Weights of a small multi-label image tagger.
Model: activation gelu, patch size [2, 2].
Training: muon at rate 0.0084, 40000 steps.
Data: trained on aerial photos of the United States (SatlasPretrain), 101725 training examples, 50.3 epochs.
Rows from block 5 of a small multi-label image tagger, named by matrix and row number. Rows with one number belong to one neuron. Each number is 500 + 50 x the weight over its row's rms, rounded and kept within 0 to 999. All counts start at 0. Numbers have three digits each.
After each neuron's rows are labels from the 100 images, of 14976, where the neuron reaches its highest value: "colour at peak" is the nearest of a few named colours to the mean colour under the peak. Only what is clearly more common there than usual is listed. The data: aerial photos of the United States (SatlasPretrain).
# fc1: MLP up (model.blocks.5.mlp.fc1.weight, 960x160), inputs 0-79
# fc2: MLP down (model.blocks.5.mlp.fc2.weight, 160x960, transposed), outputs 0-79

fc1.65:464601509501512495601541528538484494512483445465509517631503572607539502411491507371426554565527552403546599424459412432515420554524491494473484424561536488563459486488492516521469561536564560579468501426536532492390497470518456519550448436
fc2.65:520537515555444444518433531416523495480421507495512439486376489453531440535464517446594482497551485472526437461486574503537482530523479542512494462462548522426524504474516550511526419490472463489455577532428354459554538503493607505552498555
colour at peak: white

fc1.317:561489544475564460547511460536464491530499559531546371453517495458542429547553508490419523443511497476569464472529488521453581497487490446424576511507500535480415380503509597502531495577437600467488493420437469497549493511494559555454502429
fc2.317:491570478504443397466498555462502505426594443436493505509415422474537560485416522506553580540556438457472530599545523477469461453509511535500582465512434475429613523503457529530529582528510476501505537531459530474513551425442480478401454442
colour at peak: black

fc1.344:516590458489521584519456455476611471548495483439481460481460495477456513432543498444539591523515465398455517495486485484501528419437488531435371573518542529500517487435424625498490472565339487469550517502487467587515485517638458541490531488
fc2.344:476522519561428455435575579466477478453487466596490517590599475483536464542481521553582559579480537499457430580474418541392468386444493530563524489561518492510557555504515487483488486495407441498501519518568582490505503536502474531477448488
colour at peak: white

fc1.728:444577443481611481542430535551483527473426532486490499509513526456584577449539448533508548425529523540578426459505514480442414573569514560531471483548503450490438455574453472512537465475497499461508474493524529440441479514487532428476514500
fc2.728:485552523522451466491525511536492492463465472379518474485595552465511436558524529549442559556584573451517502526482493447577471470420539412517543555487584466510509415496469516542597407456470616554486501417520484490560447469512452487463394554
colour at peak: black

fc1.671:518507498488540423595622592479530571491495512417466550466502555484497575482529503510514563507530505521566515568511544495479498482516549488469453443500432553516439534479476485529458532503514482421468520567509540624573492561496483408444457561
fc2.671:499618490546502520530523570569485511534504517576554594417423451645509510458495489489462474539526581405517538462496477496425485507445496521513548460477517567480463438573437490501480498520535526491527552486596532553578532461441562608460447460
colour at peak: black

fc1.244:494479452486503535580508447432509480537555496472484661485498530525533606461549497480484427517492461482553523593538490511595500522458487560490554508476568526469546523562437474517471455515560500481516509639539553514492517429594477539471464400
fc2.244:516581540587462409508429524510434529535523481440501607539467512589427470454440394513461597447518579550470512461497458508535543507433583488505479527651392509550445490422447535452499490557476526545516473522462396528506518432513531496437463515
colour at peak: white

fc1.523:475443518554519440538488543593492467492516541446469496459515542504461493491473530501521429503567427552495519577318458519456494476441516504452524510510454497495528576499479498406454436416504479494538552542506487542531611426436529559527490516
fc2.523:550495438508527508499452438517522485516526477570431493515409476574513487501561483444503506568500402502436479472468512460526504557482528491517546611414503418431538523519641535482503415452549512511464610443469463502455430576534459533573464449
colour at peak: black

fc1.94:539454479469642540483485519447555495495415496446479441624541423436546575482519586505610475475471446509516493503472510518485523467529468460487395432447542517523527481579528456458568419488578540490355510493588535492515445502540488538464536514
fc2.94:454469559477443492532464473489459406515533551499440495462457520572478418483438559547495475482561547428496441468458454515548569411552596532478529521491605470419519467552459464540509470510483520587493565453491606448542419479500441508419489473
colour at peak: black

fc1.396:514590483414582458530488481486517484506479541550425511552477513611449538588560591391450559507520506448474489447531468520487509466480526558527560574467582395432464539428571483515557507523534609497458439606546551504539575478537431559494467470
fc2.396:515448512582383481483473513459490542497463529479508462420478515522572525424517420610419533500474587492541462527561503464581498480514524493592565427477567540576479473519405494478505536509481472511520529418464510479498577543597606520417452517
colour at peak: white

fc1.106:490533496575525559503426537533510478577433509487507421479486563455431499398437437449496409459538424524535622474506489504559488432516530472358559562478506500406552484472515571548535577435454407499420501610559475563594479490536451547446538463
fc2.106:536606522505436435517534546552515484524444522553469536591546426583526468568555512536562477445497466468440365439544508493400435522473446504525432505530473521487496460533492431544446541450376544517541439467521436501439511540511483500396649529
colour at peak: black

fc1.654:535541430472516437499521459510561453525461494424395544543527562591536451639564545481482599486520473394514456474547447554472538532451460506474584544423488450453433494490590498490587496518499521528496459500465544502504619444544508575467456411
fc2.654:474574478594393486509519484563503539449475536458481522523509478549574532372452398464436497561448533541545489450511484563524436463543517477597504474526388585565532458512445529464390547508493540476489506481563566505580503565565597514473552542
colour at peak: white

fc1.532:537475548445545483505466379550540527568551553544434599497536489454610540514522499483502441393414426490543590432425593550444494494587550479533515490480415528505489428477447505496519475463514529468410467477458461517593506534483379464401614486
fc2.532:485509512498451426454500568525438443546560500388520482491497554449471467516480521367488466595465559417412559516513454440491563569477518579494457567507479481404516549537511500629600494507438541470510528528521522464400473521543475537568501469
colour at peak: black

fc1.265:415564489529495460508546491502414527519457408597578515474459641461527510425486448462456621573440484516441476544468514407522523468630469450480500618487442500495587562459522521431538499533496409497561454460449480505554529566465457494431501477
fc2.265:402516560530396499429504454398513466514543511530480500472467460522530449489484547559529492483592539405547534578521446533607431511503469537339459530493515494417466491442551499513441520418500540549554486516482475551520571480517484549478489566
colour at peak: black

fc1.446:510563357510519526517498518447544430519455425457490496523505508453392515441519478476562533575548484502481471475485436452613527374415579470446455521539592513481455462447549573508501471480430463487510510608514481540471543442538538452432550453
fc2.446:547484628550480427490527565525465531505565507594554464527473506533525476513517567544634493531538460456471413512463343558371431494575490560530496571488481453463530519564515436594458513508418506488511479426503467460461573577544483548488490498
colour at peak: white

fc1.536:452482510490506473546509541528570478517392494553495413463494530498466519389475518563589565543516438523444532490506470536562534507452518501473508503540448446392530553515422505571555541404438452478526512474479510588547497533482426520449459518
fc2.536:477524478572388469525509419412480462504447576537486445501561473576546494528508558510433546467415489516552591391481382470483538490524483504475414532457578476544413564507522464544523497534497457577455525485483561520445516499542592523493532469
colour at peak: black

fc1.328:544476488546529528550477491564579449561399575523451535542422438518468563515526528473578482489574557477474454509453455546448511602523494464566487483434504423483349505537401450469462509477505558482502577554552373471504537516482546545536520505
fc2.328:484557522485492464524502517448392473552513442437483566502512435538500528476427475414435562398486495481476489551602561576482513553414516553465499564414524558447550480515466496520496451494547526510530535512380461472501542491577490519436510442
colour at peak: black

fc1.485:523466478483538463502470459622368471538499508534473509484569460498476511616570461580404474416574517444524485470493498464470491484459461480508495495603423456396465541427449529534533518489413559477477471374512494424506432507443532469522538555
fc2.485:519529524590499410595555615504494467556486478554387553515501557526459537549504502392551567543476518443484457526510512463422475452515578525435550498568571518514477463544439448519487565472444487492467538527454434536496515464483518526487543363
colour at peak: black

fc1.669:501417554545624524524499481511549412542478557413550538519557397546568423449535485431478428422521506514437543452410509579445499492558562462586554520552516593486481417475459468421442470507506639537506507478557513562508501493530469516475492540
fc2.669:470535545440447504486514531517436540477535519536373465494527448417526490489473542406515578558494554511513564528586453526445499437574512491508438543510453555468607502445533558514564544484520544483528502564508549550381417502521440444462419479
colour at peak: black

fc1.295:461496507436474493510493477420461442543402510606544459464607542506540443551612453447430517421494492396492393408483512495395508562467412512455595571586528453453427483537549552503574561521551574524520407510437562530466561541492446508470540423
fc2.295:516461473486477458483514566579440510491512504428457495439447405547467508469525429530420553542482451388524562555470514545484536579534603610521484503607525523502541442527522438525467463494524539452474507519496539535630482564518649488546585450
colour at peak: black

fc1.490:480416481469573462601527493490493547485565503492415510367471452530479573512562492470507526462571506466600556481500592502497501519443515454537565531554482548434470465522449555531496475520431492474566406510562631517492576523542427411459513495
fc2.490:509545537473413467467572558485512558468514484490587543445472523538496538482502408460546565540451604441468478555500491528436494510586510505420556531475452563476546533509521489473480455558533449463466481496450580470454531482457543402516433490
colour at peak: black

fc1.78:545493506513538536507537442451483507333432498482435577456505472528434532512460550588603477538566558541561512532460509489497469440594506462485441434562522558549481567462484547486466469494496496480480549468584566562610476541537461373458520483
fc2.78:501536599607579446507518602526546482547524487554444585463412512513551493428549539462533503497506480456506579474566543488450437580533450451471590510539453571577485534512416416437465488555543529455498477549483541484524591552506496536462450422
colour at peak: black

fc1.667:582534563545543497462575572573554434458453544466443485429525510417574505503527539499495542484531452551517577540306534568481497435515433420494502470402426510424463582548548536419437467449533466539386492560464510538492599479516509373530447459
fc2.667:538513469487397553535468557453510573487450475552527506457430535530442431486578542431537521611511497527505540539480537472384488525433568545510498440391488467528545494560438596510512515541519518444484567464568502520509429449553532548550521443
colour at peak: black

fc1.201:519499524507544470488498523508563526400521529412511496511441548493581516516463508469529493473525378541535515465502503488487550485453433577577472577503500458521492403501495516482495559512477501512520496568518411532543541498463531641490482475
fc2.201:492487513532409423499499517441580490569471457592461485489478442417508478564490463493427402434532510477462467530551566545473530481477522577486514517517456534585516473520493478522533543376484507552563517505506492628436412574453469476522565566
colour at peak: black

fc1.35:453478544508564420472547508457524570478530547431540592493518419517461553428611508443462494529504550459497448374515447534534507470486627463491445453475495527480533568475585619483496529436458580427500549493549493444510447410473548520475454502
fc2.35:600456441473468556485465413493513466511462570483556468458536493502488549451596494513468497486459562458654511512532472552463530479529443406493516568496534435468446561492459569568531470562495543568501542516458456504511432479487435388360514507
colour at peak: black

fc1.463:398505436419521435540543453521582437445518525533510472441508515536502494465397535499451483450529462537587469507471496564487474600536554526538472506561543474410398421503470484496539549468525494559513490463477479559546492550528463479506527512
fc2.463:549438499610488478549492483553531527462483486433497515519524572536488472502534513491372527545504498486490542470530501465530491540593610505548551569456501457541545548414543453550478451576533476566476404471497577412527433519440539403479543438
colour at peak: black

fc1.379:521496498573482504550516465525537466417446562502491430550483469503514550628572473425488457470622594443500580510470517577432440499428503546475434546447488460427557525503503465490545515525469467463542453420484457486412585395568455586571520578
fc2.379:553560515457486487540554490474448512502501469522482549465545484545560475486518512467484537455528407448468359517489495418491514515493537450564537425493460494493524487572477484419459525561597500573494513611516518593422420496532487423535510463
colour at peak: white

fc1.635:577452470478377514532534461548566487558478507535444564502522522583595469547593563464453480537464516452476447517520486505449552486483462579456614488536544488397464491491494542501410576444472435539449490528495499576475502561476523545471492417
fc2.635:629545479436461425486578441452467532521458414497368443491515455532471478535446530571507542475476513470534511534459440473505558518479430508470492497534459494536509455455498494420557502478415526521423512502431490472549545559522519539509481447
colour at peak: white

fc1.114:484420459459595504529539481624500456423430490518512530531503587494519487456496509543531510506479429561561444478470533432494569490550495392595515580479569452534559465485557517519527494518523509494478487445537478455482437619473525401555475478
fc2.114:550534524586452453458502535535416506514499530483420509482525539473534568519489490389432458545487413472485481529503541486403499528474557465482550544500590456465519492551492508516655444412413489492544530511514427529448425444519500493467502482
colour at peak: black

fc1.169:504402441530456368610476456540577491511603490410467547514524508491542580469474535576524534498522477573522484487408529445502469495529492473461561513534462478452502448536538563483433573396515532396447580542507488611524488449522486501460480553
fc2.169:488526470456532588428433490389511479589458546531532502461514550551441474443501533523462547459510547476456502402532501534515502469468516483478459502465581443477486499427512507451588427533576433546558601538516484468408445531499463475624447518
colour at peak: white

fc1.309:513455520485488468571488469480496522468485533485464480437469574480562495433612494535519520458501531377511609467550507536530543453593530465493509419561475508455471459522524569501514487584403543571492440427482540525580551474473552440423508448
fc2.309:536503457458482465477511556540508488509537649584629403456476506551422596467480522532403590447461467538528499512484526488506451483487563575492581506423480554429464547463508528488540461492623434516493459466505481522522516531486476494507552383
colour at peak: black

fc1.354:505555473538523491430475484561465473538431562566454500430570528461505474417517483400465562508480494571487533452514519456653430473475539393398483536500447524583446455518587442488512495569539483473473510550414551505534552479546400565561502442
fc2.354:475473419444516401604438455431511507466594538468445558441544538551540445531559551465429462551555539576541478525504475488497477450455445527472425461399463522404501605476448458456521503501427515540530506439578507472488480519470506567414493554
colour at peak: black

fc1.131:450497524404532523461514477479618533590519535510425428516483449536526543433378521481525545419520529547596490516513566506492466589589498432435494522427529516491450521519441533492561544527519536482545514517578463462639468471539533421502477464
fc2.131:495558508645498494530610410470533473458437488467583552483445464560571498474506490588489557562510458503497532541497504514489507428411511441534579573486410465498504489449522478511545491506513498489463460572437615521545448566418476425507448479
colour at peak: black

fc1.495:489543537523551531442483463409439542462486478525497443393577461485569523493524401473513494390541525456514488486506508591380530539499546484446422543593471533558459372513469472451510509455502649590523401419521512501568557525553502553523546533
fc2.495:530519529398471423566491533610465459472509523500497496512510536518453552511469517487437509523444482539502484542528472462442550531510466518544556504600437499419540511544420464539526493499545435476559487464519544572512495493511609467494501382
colour at peak: black

fc1.58:476476597545611483525492494483535707391412488476472552487515473519475580537508550518598453483511470558577527380520515569431517485486518541483517525495521586563438455476492533432490532523434486538515491470565600502530512524527426523464435428
fc2.58:549606473532462488509585601443534509488433513497567524464505508491456446502512421502468551475517575516507561500518576390410421500594430400475487490494507449476471491561520541475541466524554450515530592542493438567478506574435504616521553468
colour at peak: black

fc1.176:484457484491537449470543555460497490517438505544416508488517541403486466430479458495500496489499543598558485536475563571450442455450534470473514484469491491544527492600551504502577551541442482481426434520537490501421529560390446523496538583
fc2.176:522445456468475559505441477478501510443525511420553505548488445533493619557560477497395499530598538526553506667557459477528604462481533448434495496471511440482568571397545539507559441517459539503571515562481543410536487525519621460449546479
colour at peak: black

fc1.384:439547524447508505518472534434585554479345505466505409487432563503468580541468522542519423521531549526558457436533559557381575477506474478616450553485510416474516522509441476486525539553519393521510478611535602574557464516551497507503459436
fc2.384:533434488455437516490555493552467541533447481373447519451510424525494665480501470528430513519522464552514418508480562487399476495500543398563508522571476441562469431525556539477575554466501472533497497488552511476561529540439612457419462525
colour at peak: white

fc1.734:469591482521524479489435402491516414442459532486452472523497573471493510509492496511551500490438556501494502456491462563504488505535444503519483510553408544587509491527587517489458590511401545428518517492504458475548499460543480457497467599
fc2.734:490435566499463522539529520513465633535573474516514522491547331496560486473449514471473452552594456531458552517425566449496544474447499522474523503495561495408510487559447411527559438509552417453474512519417479457395477537535518478484485534
colour at peak: black

fc1.610:507485559578526542458478484521570514516460558420520392468425443519508540448480416508479470395449438517549489515503453532485436535465406460498482633596568536585552441455498489504505490472510471538559494471475408617554577453495460597497509411
fc2.610:509551562412522463487493442555646348495509469447561544488473520485564558544612541567540551431558537504541424502467560464452479463521520534528493502479496503488539539504511533563460522403448426435595483477552495453495383518506423485446560540
colour at peak: white

fc1.99:451556591507558516506423459479505575519482457572499519444518551529489512474556466456468515463497505448532547471489466568473519577380533507442501575535544504393448521527568458535547480566560510507532508389510546522454474528469451565533508492
fc2.99:552502518458520450520609517573412511459516491430553419424494433549441531561528486495542562489543564563497448589455506463523486559445589495432427500493522518477500502601442459522553442510586484429579553447501531534561447551521465496615511392
colour at peak: black

fc1.57:455479399464550466524467516485474470517455481424418539543551580589463542557540568446583562493514518378469510509495495543482575517386455490503588549462588405423497572433492446477518479532525521439437492590523535497566551425516523599482504449
fc2.57:513535552567428503472526509560544485546459492460424502506501484463532540479477443457348504511489489558557433527572517468535484436509448479587503460499464528543521430560451499568457542522534545485588543446480580445485495597519509471446467488
colour at peak: white

fc1.659:550501414493374473432574456459535429508427484488510469572446552385471473436532519490450448562486455535563517488569431537536537465526507513416495578494567496469544487410490551526516456456481443533484552544619500509439563423533405454475473497
fc2.659:438539582507494542557491569495509547482534511581484417559472472548479568610480572517543502479531508521426459473520394472401506505483496546559455507527467515504521437546456452504517518525427459412570474541422467481478538590538589546495549474
colour at peak: white

fc1.41:487498499496434511486526515537561566555378573468503525494479397487517553474489555476479458419478413454537546531486536548521512384545521520403509520455518578505495539538543555463515497479551516391441504476523460607538491486591378519396489515
fc2.41:478486474574455529446474586510533539502521586484532416494563449468440524583485606560439525498535449512443458480494482478477503506511406457619472465431459456422538462539587454484568488554361545532541408563533521556524480516433536520454434534
colour at peak: white

fc1.190:475451531415434396534523448562518412562478521564524548419524489471475548481445460436412555563539470595534580512394400539537565492468500471461468516593571475522400488547530514561531418497465586484529523456490455516515492501461408510502468535
fc2.190:588469464529526442538525558471599520461515480558584434459503498496456529400492496438532489454478563476405522502489530475466463541581520481560615581531603446558507574567516496518523411542600405471423533456531491501552525466484493499488569474
colour at peak: black

fc1.117:479472530543496494482433459496521538526484525523508476422644586508476474583493439475512480420393467536532519507416486560520438517504455452511449532572441460436385402594470547573527480507462509584552485464525547448485535486568544549450621467
fc2.117:535427457474482466442524552511424489531463467537531462559466454551430562486541497491577494585508566500439443512555488523498547587447566439412455478511498473428500509550441466457495424549594471461547484523503511459564417575377578442481525437
colour at peak: black

fc1.626:521426488562486495470474557554527552506452488417496432442473509529507490418443509525486568460512373583493583456527472465529451531462520496477477560547540529518549426428487510486493515474537454515522463541473463634576503411522458528433511443
fc2.626:554537541539429433549510473431665472551520572589471602500600478476475549500612535463469530448473490559455432458474566511430479470443497467429433514464550483466513475532477455537473487443377509497501548537591508502468426538524431589514499563
colour at peak: black

fc1.204:515463439477499412564531448504492454439514414522490539525499588407546574588583529536484498608512468510500561557496481496457527555514438486488496538534536489594533465577515475543506442388481419559561424447549494439515472525522555388488519507
fc2.204:518567482514498487454532412455563480483559535486489478527608581472485446454437502480483603509497482538559544478498534511474476443523474471464423464363538486434588562459525463496485492514590480419527518546585514541370481477473522440437407561
colour at peak: black

fc1.173:542507460461466554449564414545471514518402491482446536515586474383519592475496462469523409528625513545550479485464485557588515444464518481541544555528519453510488510400500492577524512524560469450447515584477550502437529515448530492503509455
fc2.173:488483520512437455561574552547521524485479554534544432500492511505510455575539503569574530561588477486490555493525439494390427553534488530554418478448436411467565423588564478570430450448522505490420501500528526472557582536601526462399466432
colour at peak: white

fc1.355:550543493554510476595570475549514477484460430454486506575516616586553533502557566493523478491479458480532528492494391410480473416472457482433532449473544480481531468532559504502437476496497485509423542524611515430456467438511560535504494429
fc2.355:566477499473392447543472458404465473452517509430486487517530544609541414536524471573459440564445493487559499482513589448508493463525477386537562453543552528520558516561453462462550572512511533509516527456507481451424467492472604538438503532
colour at peak: white

fc1.431:449467498537472530451558505493515403439435522494537461483576536540488424508497404508445503457434486499506600526425502597476381489508437559523417589579493594565486541508594560493476602475445591565500529410515512495530538470508513546530463516
fc2.431:458500472487566517461520531551429588464557455458531494437453487456563509453493541420473496509587476533412493539461460412499630500472604564538535429484526513458579500547457391456550457534492493467604469461435513584471521420537506484542473450
colour at peak: black

fc1.586:521560499527472514464469542470530519514460489453529529511464505421535578424482423570464553449548554638617472437509558609468507468584455574474540639504428567483498527583482463502486534456483540575461508521524452523511483586551476455459472552
fc2.586:471486559472495486471464417493554435481485463415474494536476574501481473527528441447532478517590495563533612468465563450505545425381424395486525514467603479440496468468536516513565410609527460488584567479545481466461557454524474515631536447
colour at peak: black

fc1.253:487485573539528540530460394530396484498449508482541460380461578509499490439463620499563574539384455402544425527506502496514567593597513502626484492600415403495501495478486493490439519451463506423452438499533528570465542531447566484493613435
fc2.253:482537484504500555555434420489584455484501430606519493499491427496620553462542556490482520507564425468491529392462409523488504451473445570666532530446498523512495550487496561450488519511479528546459482535415519429434512507481495500524513494
colour at peak: black

fc1.77:502456589517517523532420485502486483562511469507486446464557420531450559482532535514479519429570551524483555544502486491442434495468563526463435450469525489509474464577490514512489443494455595460494566459571490479489460551486592574576412553
fc2.77:583578539386508533467589507444486532553507583494520509597416531451470461514463537524539440542504531437495437558417488501480524452574463423456498516459518507523573536519464524495531509484525524507565568521609554578458505490518479461484565435
colour at peak: black