{
  "dataset": "aerial photos of the United States (SatlasPretrain)",
  "crop_scale_min": 0.5,
  "norm": "layernorm_no_bias",
  "activation": "gelu",
  "bias": "all",
  "parallel_block": false,
  "pooling": "class_token",
  "final_lr_fraction": 0.1,
  "warmup_steps": 2000
}
Rows from block 4 of a small multi-label image tagger, named by matrix and row number. Rows with one number belong to one neuron. Each number is 500 + 40 x the weight over its row's rms, rounded and kept within 0 to 999. All counts start at 0. Numbers have three digits each.
After each neuron's rows are labels from the 100 images, of 14976, where the neuron reaches its highest value: "peak on" is the class under the peak. Only what is clearly more common there than usual is listed. The data: aerial photos of the United States (SatlasPretrain).
# fc1: MLP up (model.blocks.4.mlp.fc1.weight, 960x160), inputs 0-159
# fc2: MLP down (model.blocks.4.mlp.fc2.weight, 160x960, transposed), outputs 0-159

fc1.728:473509431525527526541534441510497485516495488541483472512532497449470565475467538507400475473543504506523453476542544439388556423492520535444510507470469516489477522473502464507493453459502491558494459490479447576465478497532487473581514563516469494494489537522491543471470576492476504509557500440487456500413557552519553487499457517492544562523447518487460503501604549451528504432459478417521538541474509512513498510591481554506486544484569428486458435528478534567509492601553486
fc2.728:475504467511486509544475536414498451559551464444460556513453565482464503532490535501457556539471423433543479508456495512560455476440457509503523508522502469476471524517538485552479509524471527509495626558508494477557461471464435505444545502418493458577456520501556527486597509495447509478541518509548543456512506456517513605527563498439505469566529502517405521504438547480439490470510483480540521423474453499519519509515539536498500532549457547511430490481455433513498475474573505
peak on: building

fc1.533:499503522534514525526581522492535531485461456443478540480495516561517543563493495496501424472508395483534558570525480483503472477417495527568514513511525483548466506482530510424533417500481541446559460573512434506516517551548367561496472459455514531538518466553491537450531498561510478527480475430531489474515468579489552418571442468433487538451517500545491560550441541474464512434541520484553502481516526489507539493528416528456509513471505508428535506498478477473505454517496520
fc2.533:545467499451568492482552538484515465549461495488476451494449483521518488454462470509488551484553451441496462511526547458472487440578466539562450483507508540563530504434582532577480505491440443510575471403482454556499463440560550492516477514523515471557461493444425514529499444480462519502560455447457512447549493511574516496499527521481475494451518537508504513420478523449610467439487542465481512513513472478528564528534512548477439508511568502498497476526453546563484562504530577
peak on: crop field

fc1.285:508555476498489486460494489438546529487411558528460478470553502530501465450524466509528500538538499523535408484403490595505508475513491439483536485478467479491462424492475533507470516503522477448479479540500465546409540414526530606500589509505461481473517476487590516496502501444435493554510481438426552467473536561488514417467493536492512562586531459520501521488507466496539488561455502434520532471572545519526541513568474504453447481570513486477480524520525445531563506491530478
fc2.285:530422425510448470427434472494448469458448456475464472542503552538489509536453517466479514475555474475520518521545481537507533464433507460586508502531448488454540528466550555505520482468495465504471447490471590477545550519485539457466452387522512507525503475503522524499502521456592522531481572568499490525514511441549567516431474441458454519531474568527501468509555520487551467557591427580522559571479519463493489451449530527567455445478507520465506525519522477488507490503509543
peak on: building

fc1.591:508567465532530447485499431476457530500410469487512557562533437526466540523474510567596512533551502412532490503570446488512481466470437523537512499497485471405420506514506548511489522519542509478524503488436509474536528519578535512546496520494522433485470506551501471475436464450468461472544498519551525444448511481521451475473497559500467492451514486471561444443558522468502434497533445512514415542450594511408553476512520521550452592507533488491533473529513511502491566511532468
fc2.591:503475415480504486572504430484484482507480429488414533497523487585510598481509482497500516547509486459460434572509514489438499537500493484483518505473494488538500484524517470518473559447487449497491561502508536475509496526518560476541544493505537545493563559469522549442494470479552470499511443476454407444517521574501470472548492438479481480493464502617561459520560474433531462511456456517541493412527559443484497487524510497500508523537487512475468618552611462512424543502483496
peak on: building

fc1.337:537410478560397445543449597486586488575501458514472473514485571496475461428464470487494566543483520496515574420485486430434491469539500478497506486521493429523559492528483483441434489459547473507494533495488536489486459529475559558461457499517492450512506557421458541453485438557579511569512436490445519553492487496556514518503483496500467560527490508479435551541525524525563533564533543481552560553498467527435473483482445530507558484522497493537502479504514478542502490504493537
fc2.337:418544536468558527449492467537429516454541538472491458462544473512489516485485495507492486446550450563530470523540468517475457490554499540508554468521472515478441526539525548512573469483482500436497506557453483481545530515501549512573515574519453551503527460516486520554441550460471462438540519455547497442548500515536542462520480501490549443567545523519490478404542419439495484450500432547403457458479521461534551513598568542490498522449461558516521526513483488467514482498418440
peak on: building

fc1.281:490504490521511485479553569480503466467447449547477550537502488470509580566568527518435492497538486508408559434466468556491564405489514577457550523464483482540484504516531529481428532506517469449522469482548477464481534519439473460539453434630499497500475546467468463474499419536545498517561467472484546475471587554474523498488529535488512498465538503482435483469521536535432552541572486448546461568449535475515501492559428492555502553478473481472462505443515492524480509449512510
fc2.281:485516517513491492500504399433525520523526505452574453501583504514499505495478493415523466497566419492568487555537594495486509468468600458470512445486515498485526468454458448491460553524528466537448535484477553532484488494491560494504507468498564471440460478506487498497494449514474452566499480423524541422472554537442480517526414481476487523588526512516579546486540507579488500511431510529457515502433468462516445490493521437478485482546581560481532498559523516497531534543415529
peak on: building

fc1.157:489536611429456449534515500522503521517459525469463464518517517428418542478482489520496377567517487535579595487530520544466469459544517467468511514551468496463521484538524493527460499425465474555476539493491522522457436479511517510499546480460517459423499523554523349539527459425505503502537442564556517448497462511541484534442519481465507505525565537491486570522543486503507523460491481483521476476503458441493556494480581445515464534451520478553519539504515528485494440487553508
fc2.157:455510486453496480508521483414546545489515471583522460436442384480557455468446532475467558462489535541562495470476418515513450526507468503448489488524502486455458513531460532530547542496544583543513540565481512559505534487386470466464526448447494551522532486464527576524520486495424470498466489502501488540513495481490497504441554519553507488549493420531473511520549592469562478547492478502512608537466497498467583499531449494549510454548449522519486539462528494456456539472504483
peak on: building

fc1.224:461515469515551540467482452522504500524470493437461631470512485552450521541530571450531482446524522442490477458532537515437536550430529521472537454449492517476473472441476506543539575420576551518548514508500470469524517498491525473456543474484514440441416506551521484474527461450519557548525515488457469502518525547511480515501489563478488461467484486503593464493502507438455452439506466473446428523498521505501619538527528501444527588549543530494523438562535479508497488430517510
fc2.224:568547489473549451487534490465484528527475435474486561539560505552508469501547517479489458567505486502441538444581471531487523519466455491490432538492481481549537514490505516498545541530491446502469504499475478438525502544552535577469446435456543501517586515483528496472394473499536519518561412493473501431483499557480473482524514407463344464479476478449490497491541525496514466506516537495473519567580456475493533443554450532537499513463472466549486520458576507556505545498445509
peak on: building

fc1.108:478495520471509498500478438474527471517454523490499473477543509536482507519465511469503494559481517474531431470504522581491502467483481443454568485444481481488446436468460541490471548475536515437475486567520523518488505488566485582545554479508488485434453528467544475449431450412479528558533528460421506491492555527485458511444544549455469525569518504529553454541506497467509475553549431469490422477604584564543519556576480532467463534599467519476540545549492497451541466442513532
fc2.108:557559514527483473475490483531462521426427436446419418484500465486589489525434487506463498530580475483525528486566504510491557513485476397502520514555504491430519549534525508502550487466438539477487486503457578488515513494543532464453462450488549463473577444474541491502478502461593494521518484473520490553503517468475538561494482439518479435551451514470533425485446550464566460538598471510511525521491480525426514458463548490503546538490462487511574495498549485512543544585497516
peak on: building

fc1.749:469575482526533457523382492478515506547457440462490525504530468527513538506429551510439499483475496477553517491539496472453550503460490564560539481425477494432464453469480537484510498465606497531479487502527491522492568526502577493507565480503492406441442498578526486452446487496472523536474534553486507500482493547509502529482501563517483515494536482467593445498559487496480446507470443498448375502468511525550539517507494501481546598527420527505514489582508576486424485495508506
fc2.749:557522454489464438539544456556451520561462456461517544504552495527542480522517465544478434494554515449458495529535462521422529492578486477525465557561511452497555559565491446519517528519413503483496538468505458468562454548531503491475547472479561476520539585491475482497433470467518512548479401495487479438547489481534494472483433422432454424481491478536517495555537520435523454521508466483574431487556548500496555537509454495517534505548509518486453515500557479501460585514491429
peak on: building

fc1.155:507547485448427484486479502452438545413519455521543487474571505488523479436506400555567499536526573480574520524483528514481571507491465468549544438542515546546467479433551497490517490467466515456501458509512516498450469538479477447490546568486510432478497477496488495460479525372554477554492447478579532453415468474556511483504515529453591487537501521484503501441457536528558525554475523469505491504529506479472537508536479415534511513510550407503447545549496502528430522521503525
fc2.155:455505488482585438417523511506551554481481472466467460497438511486529436511510543430527499502439431548507514450497525522505453473446469506516516582489427470490503479481516556504414432478561467494441457506460526529504544440532548574525549417521490515451460509516485410526505520517536548503571504442507473572512528409463552523505517498496565484447535534490520463528519471426475468506499519467496558532499562554554521524461506487500445540548576484486552549471471519463553514501581494
peak on: crop field

fc1.443:489472482518503485510408460478545498492487536440495527450558498508576567509574555463572505461503546417477575526518465500496514544477487528496499545491406526418504494517489538493511490518527450489566460460524471484469549533474486487493458508446530474570433491521468543477426456506457515467468448512578463457454434510489466470477551525467492510526552523463543495464515562429488455511534530480500432490495519526398584577524506510466485535570484544489555443560539558506542437545476486
fc2.443:467380534556534493436535412492468489492503505543443558563557487456503571481549509497413496453539465520463551514511539520512528464543594510459464465513525534530500503508546509522456493490518505457478500539547524530466444511506525563508447498475524488438559517488499409488486477550487500536516499461428411505511479516508437534446422509492480459431554458540575512461605502515508505459525507502513506564517524437475507490525483435548526587488476479489470556484564458562463461497523475
peak on: building

fc1.558:540499487506430460415397498432536489523450507510480509479566441548523511519513443584504494504484497490504448422473472547494552443488560464482580526511455508440449406532535497481472517488552506507500512512555498509446559499515493569512548459548401487493473493480532528491542480493511503534567472457459523498467533593513465487485519578495501566475492533522490479519552476498505448540484426444527478482503554510568545541590413571465505509516497422474507512455509462532551479462517540
fc2.558:504500432511475494473512412498448466443503451503466443519468584481473528525436527516479519477572494473577464556506509550459542512462448490558535533548491477454480545480486484542511494511439498456451464485430544533557488534504520472546530448456510507537551470534472567514442524460571508567485484495506527491518445411518563522427427418502491498587561547540514476500573531438521434555540488550569529541500497504472438449460506465542487488542487556464474496521526531546455551515472472
peak on: building

fc1.55:471460516546530568518502524543531485492511479494506547461522525555562523459489494583530425515468480495491567473520480504598427507547541437542614463487476443518451502503526538474591482478466483554545492529502501520488418498438503543553540474444540475427518471529456404490482482550512547492477467518510543569450515502430468511445509439528459465541445503516502435458538494473514469538456522506561497530505485439499500437515472418517516422504492485528516567460505500530451508570469556
fc2.55:451500463475506519485521506515529478460457510549534507473482513451475447508507490478480472448551484474503422474434547533513407564476517465503483528509455460452499443487542431525498476474580484506482484572489463527444540548519462548464482535431571447453551487502597540471478457501455490551560471477486513511450511572528500446480472511496514613531444512522530444592481528497486486439479564405490479482590562488528549482527457580528516535535528456463542487487522508494550568450513519
peak on: crop field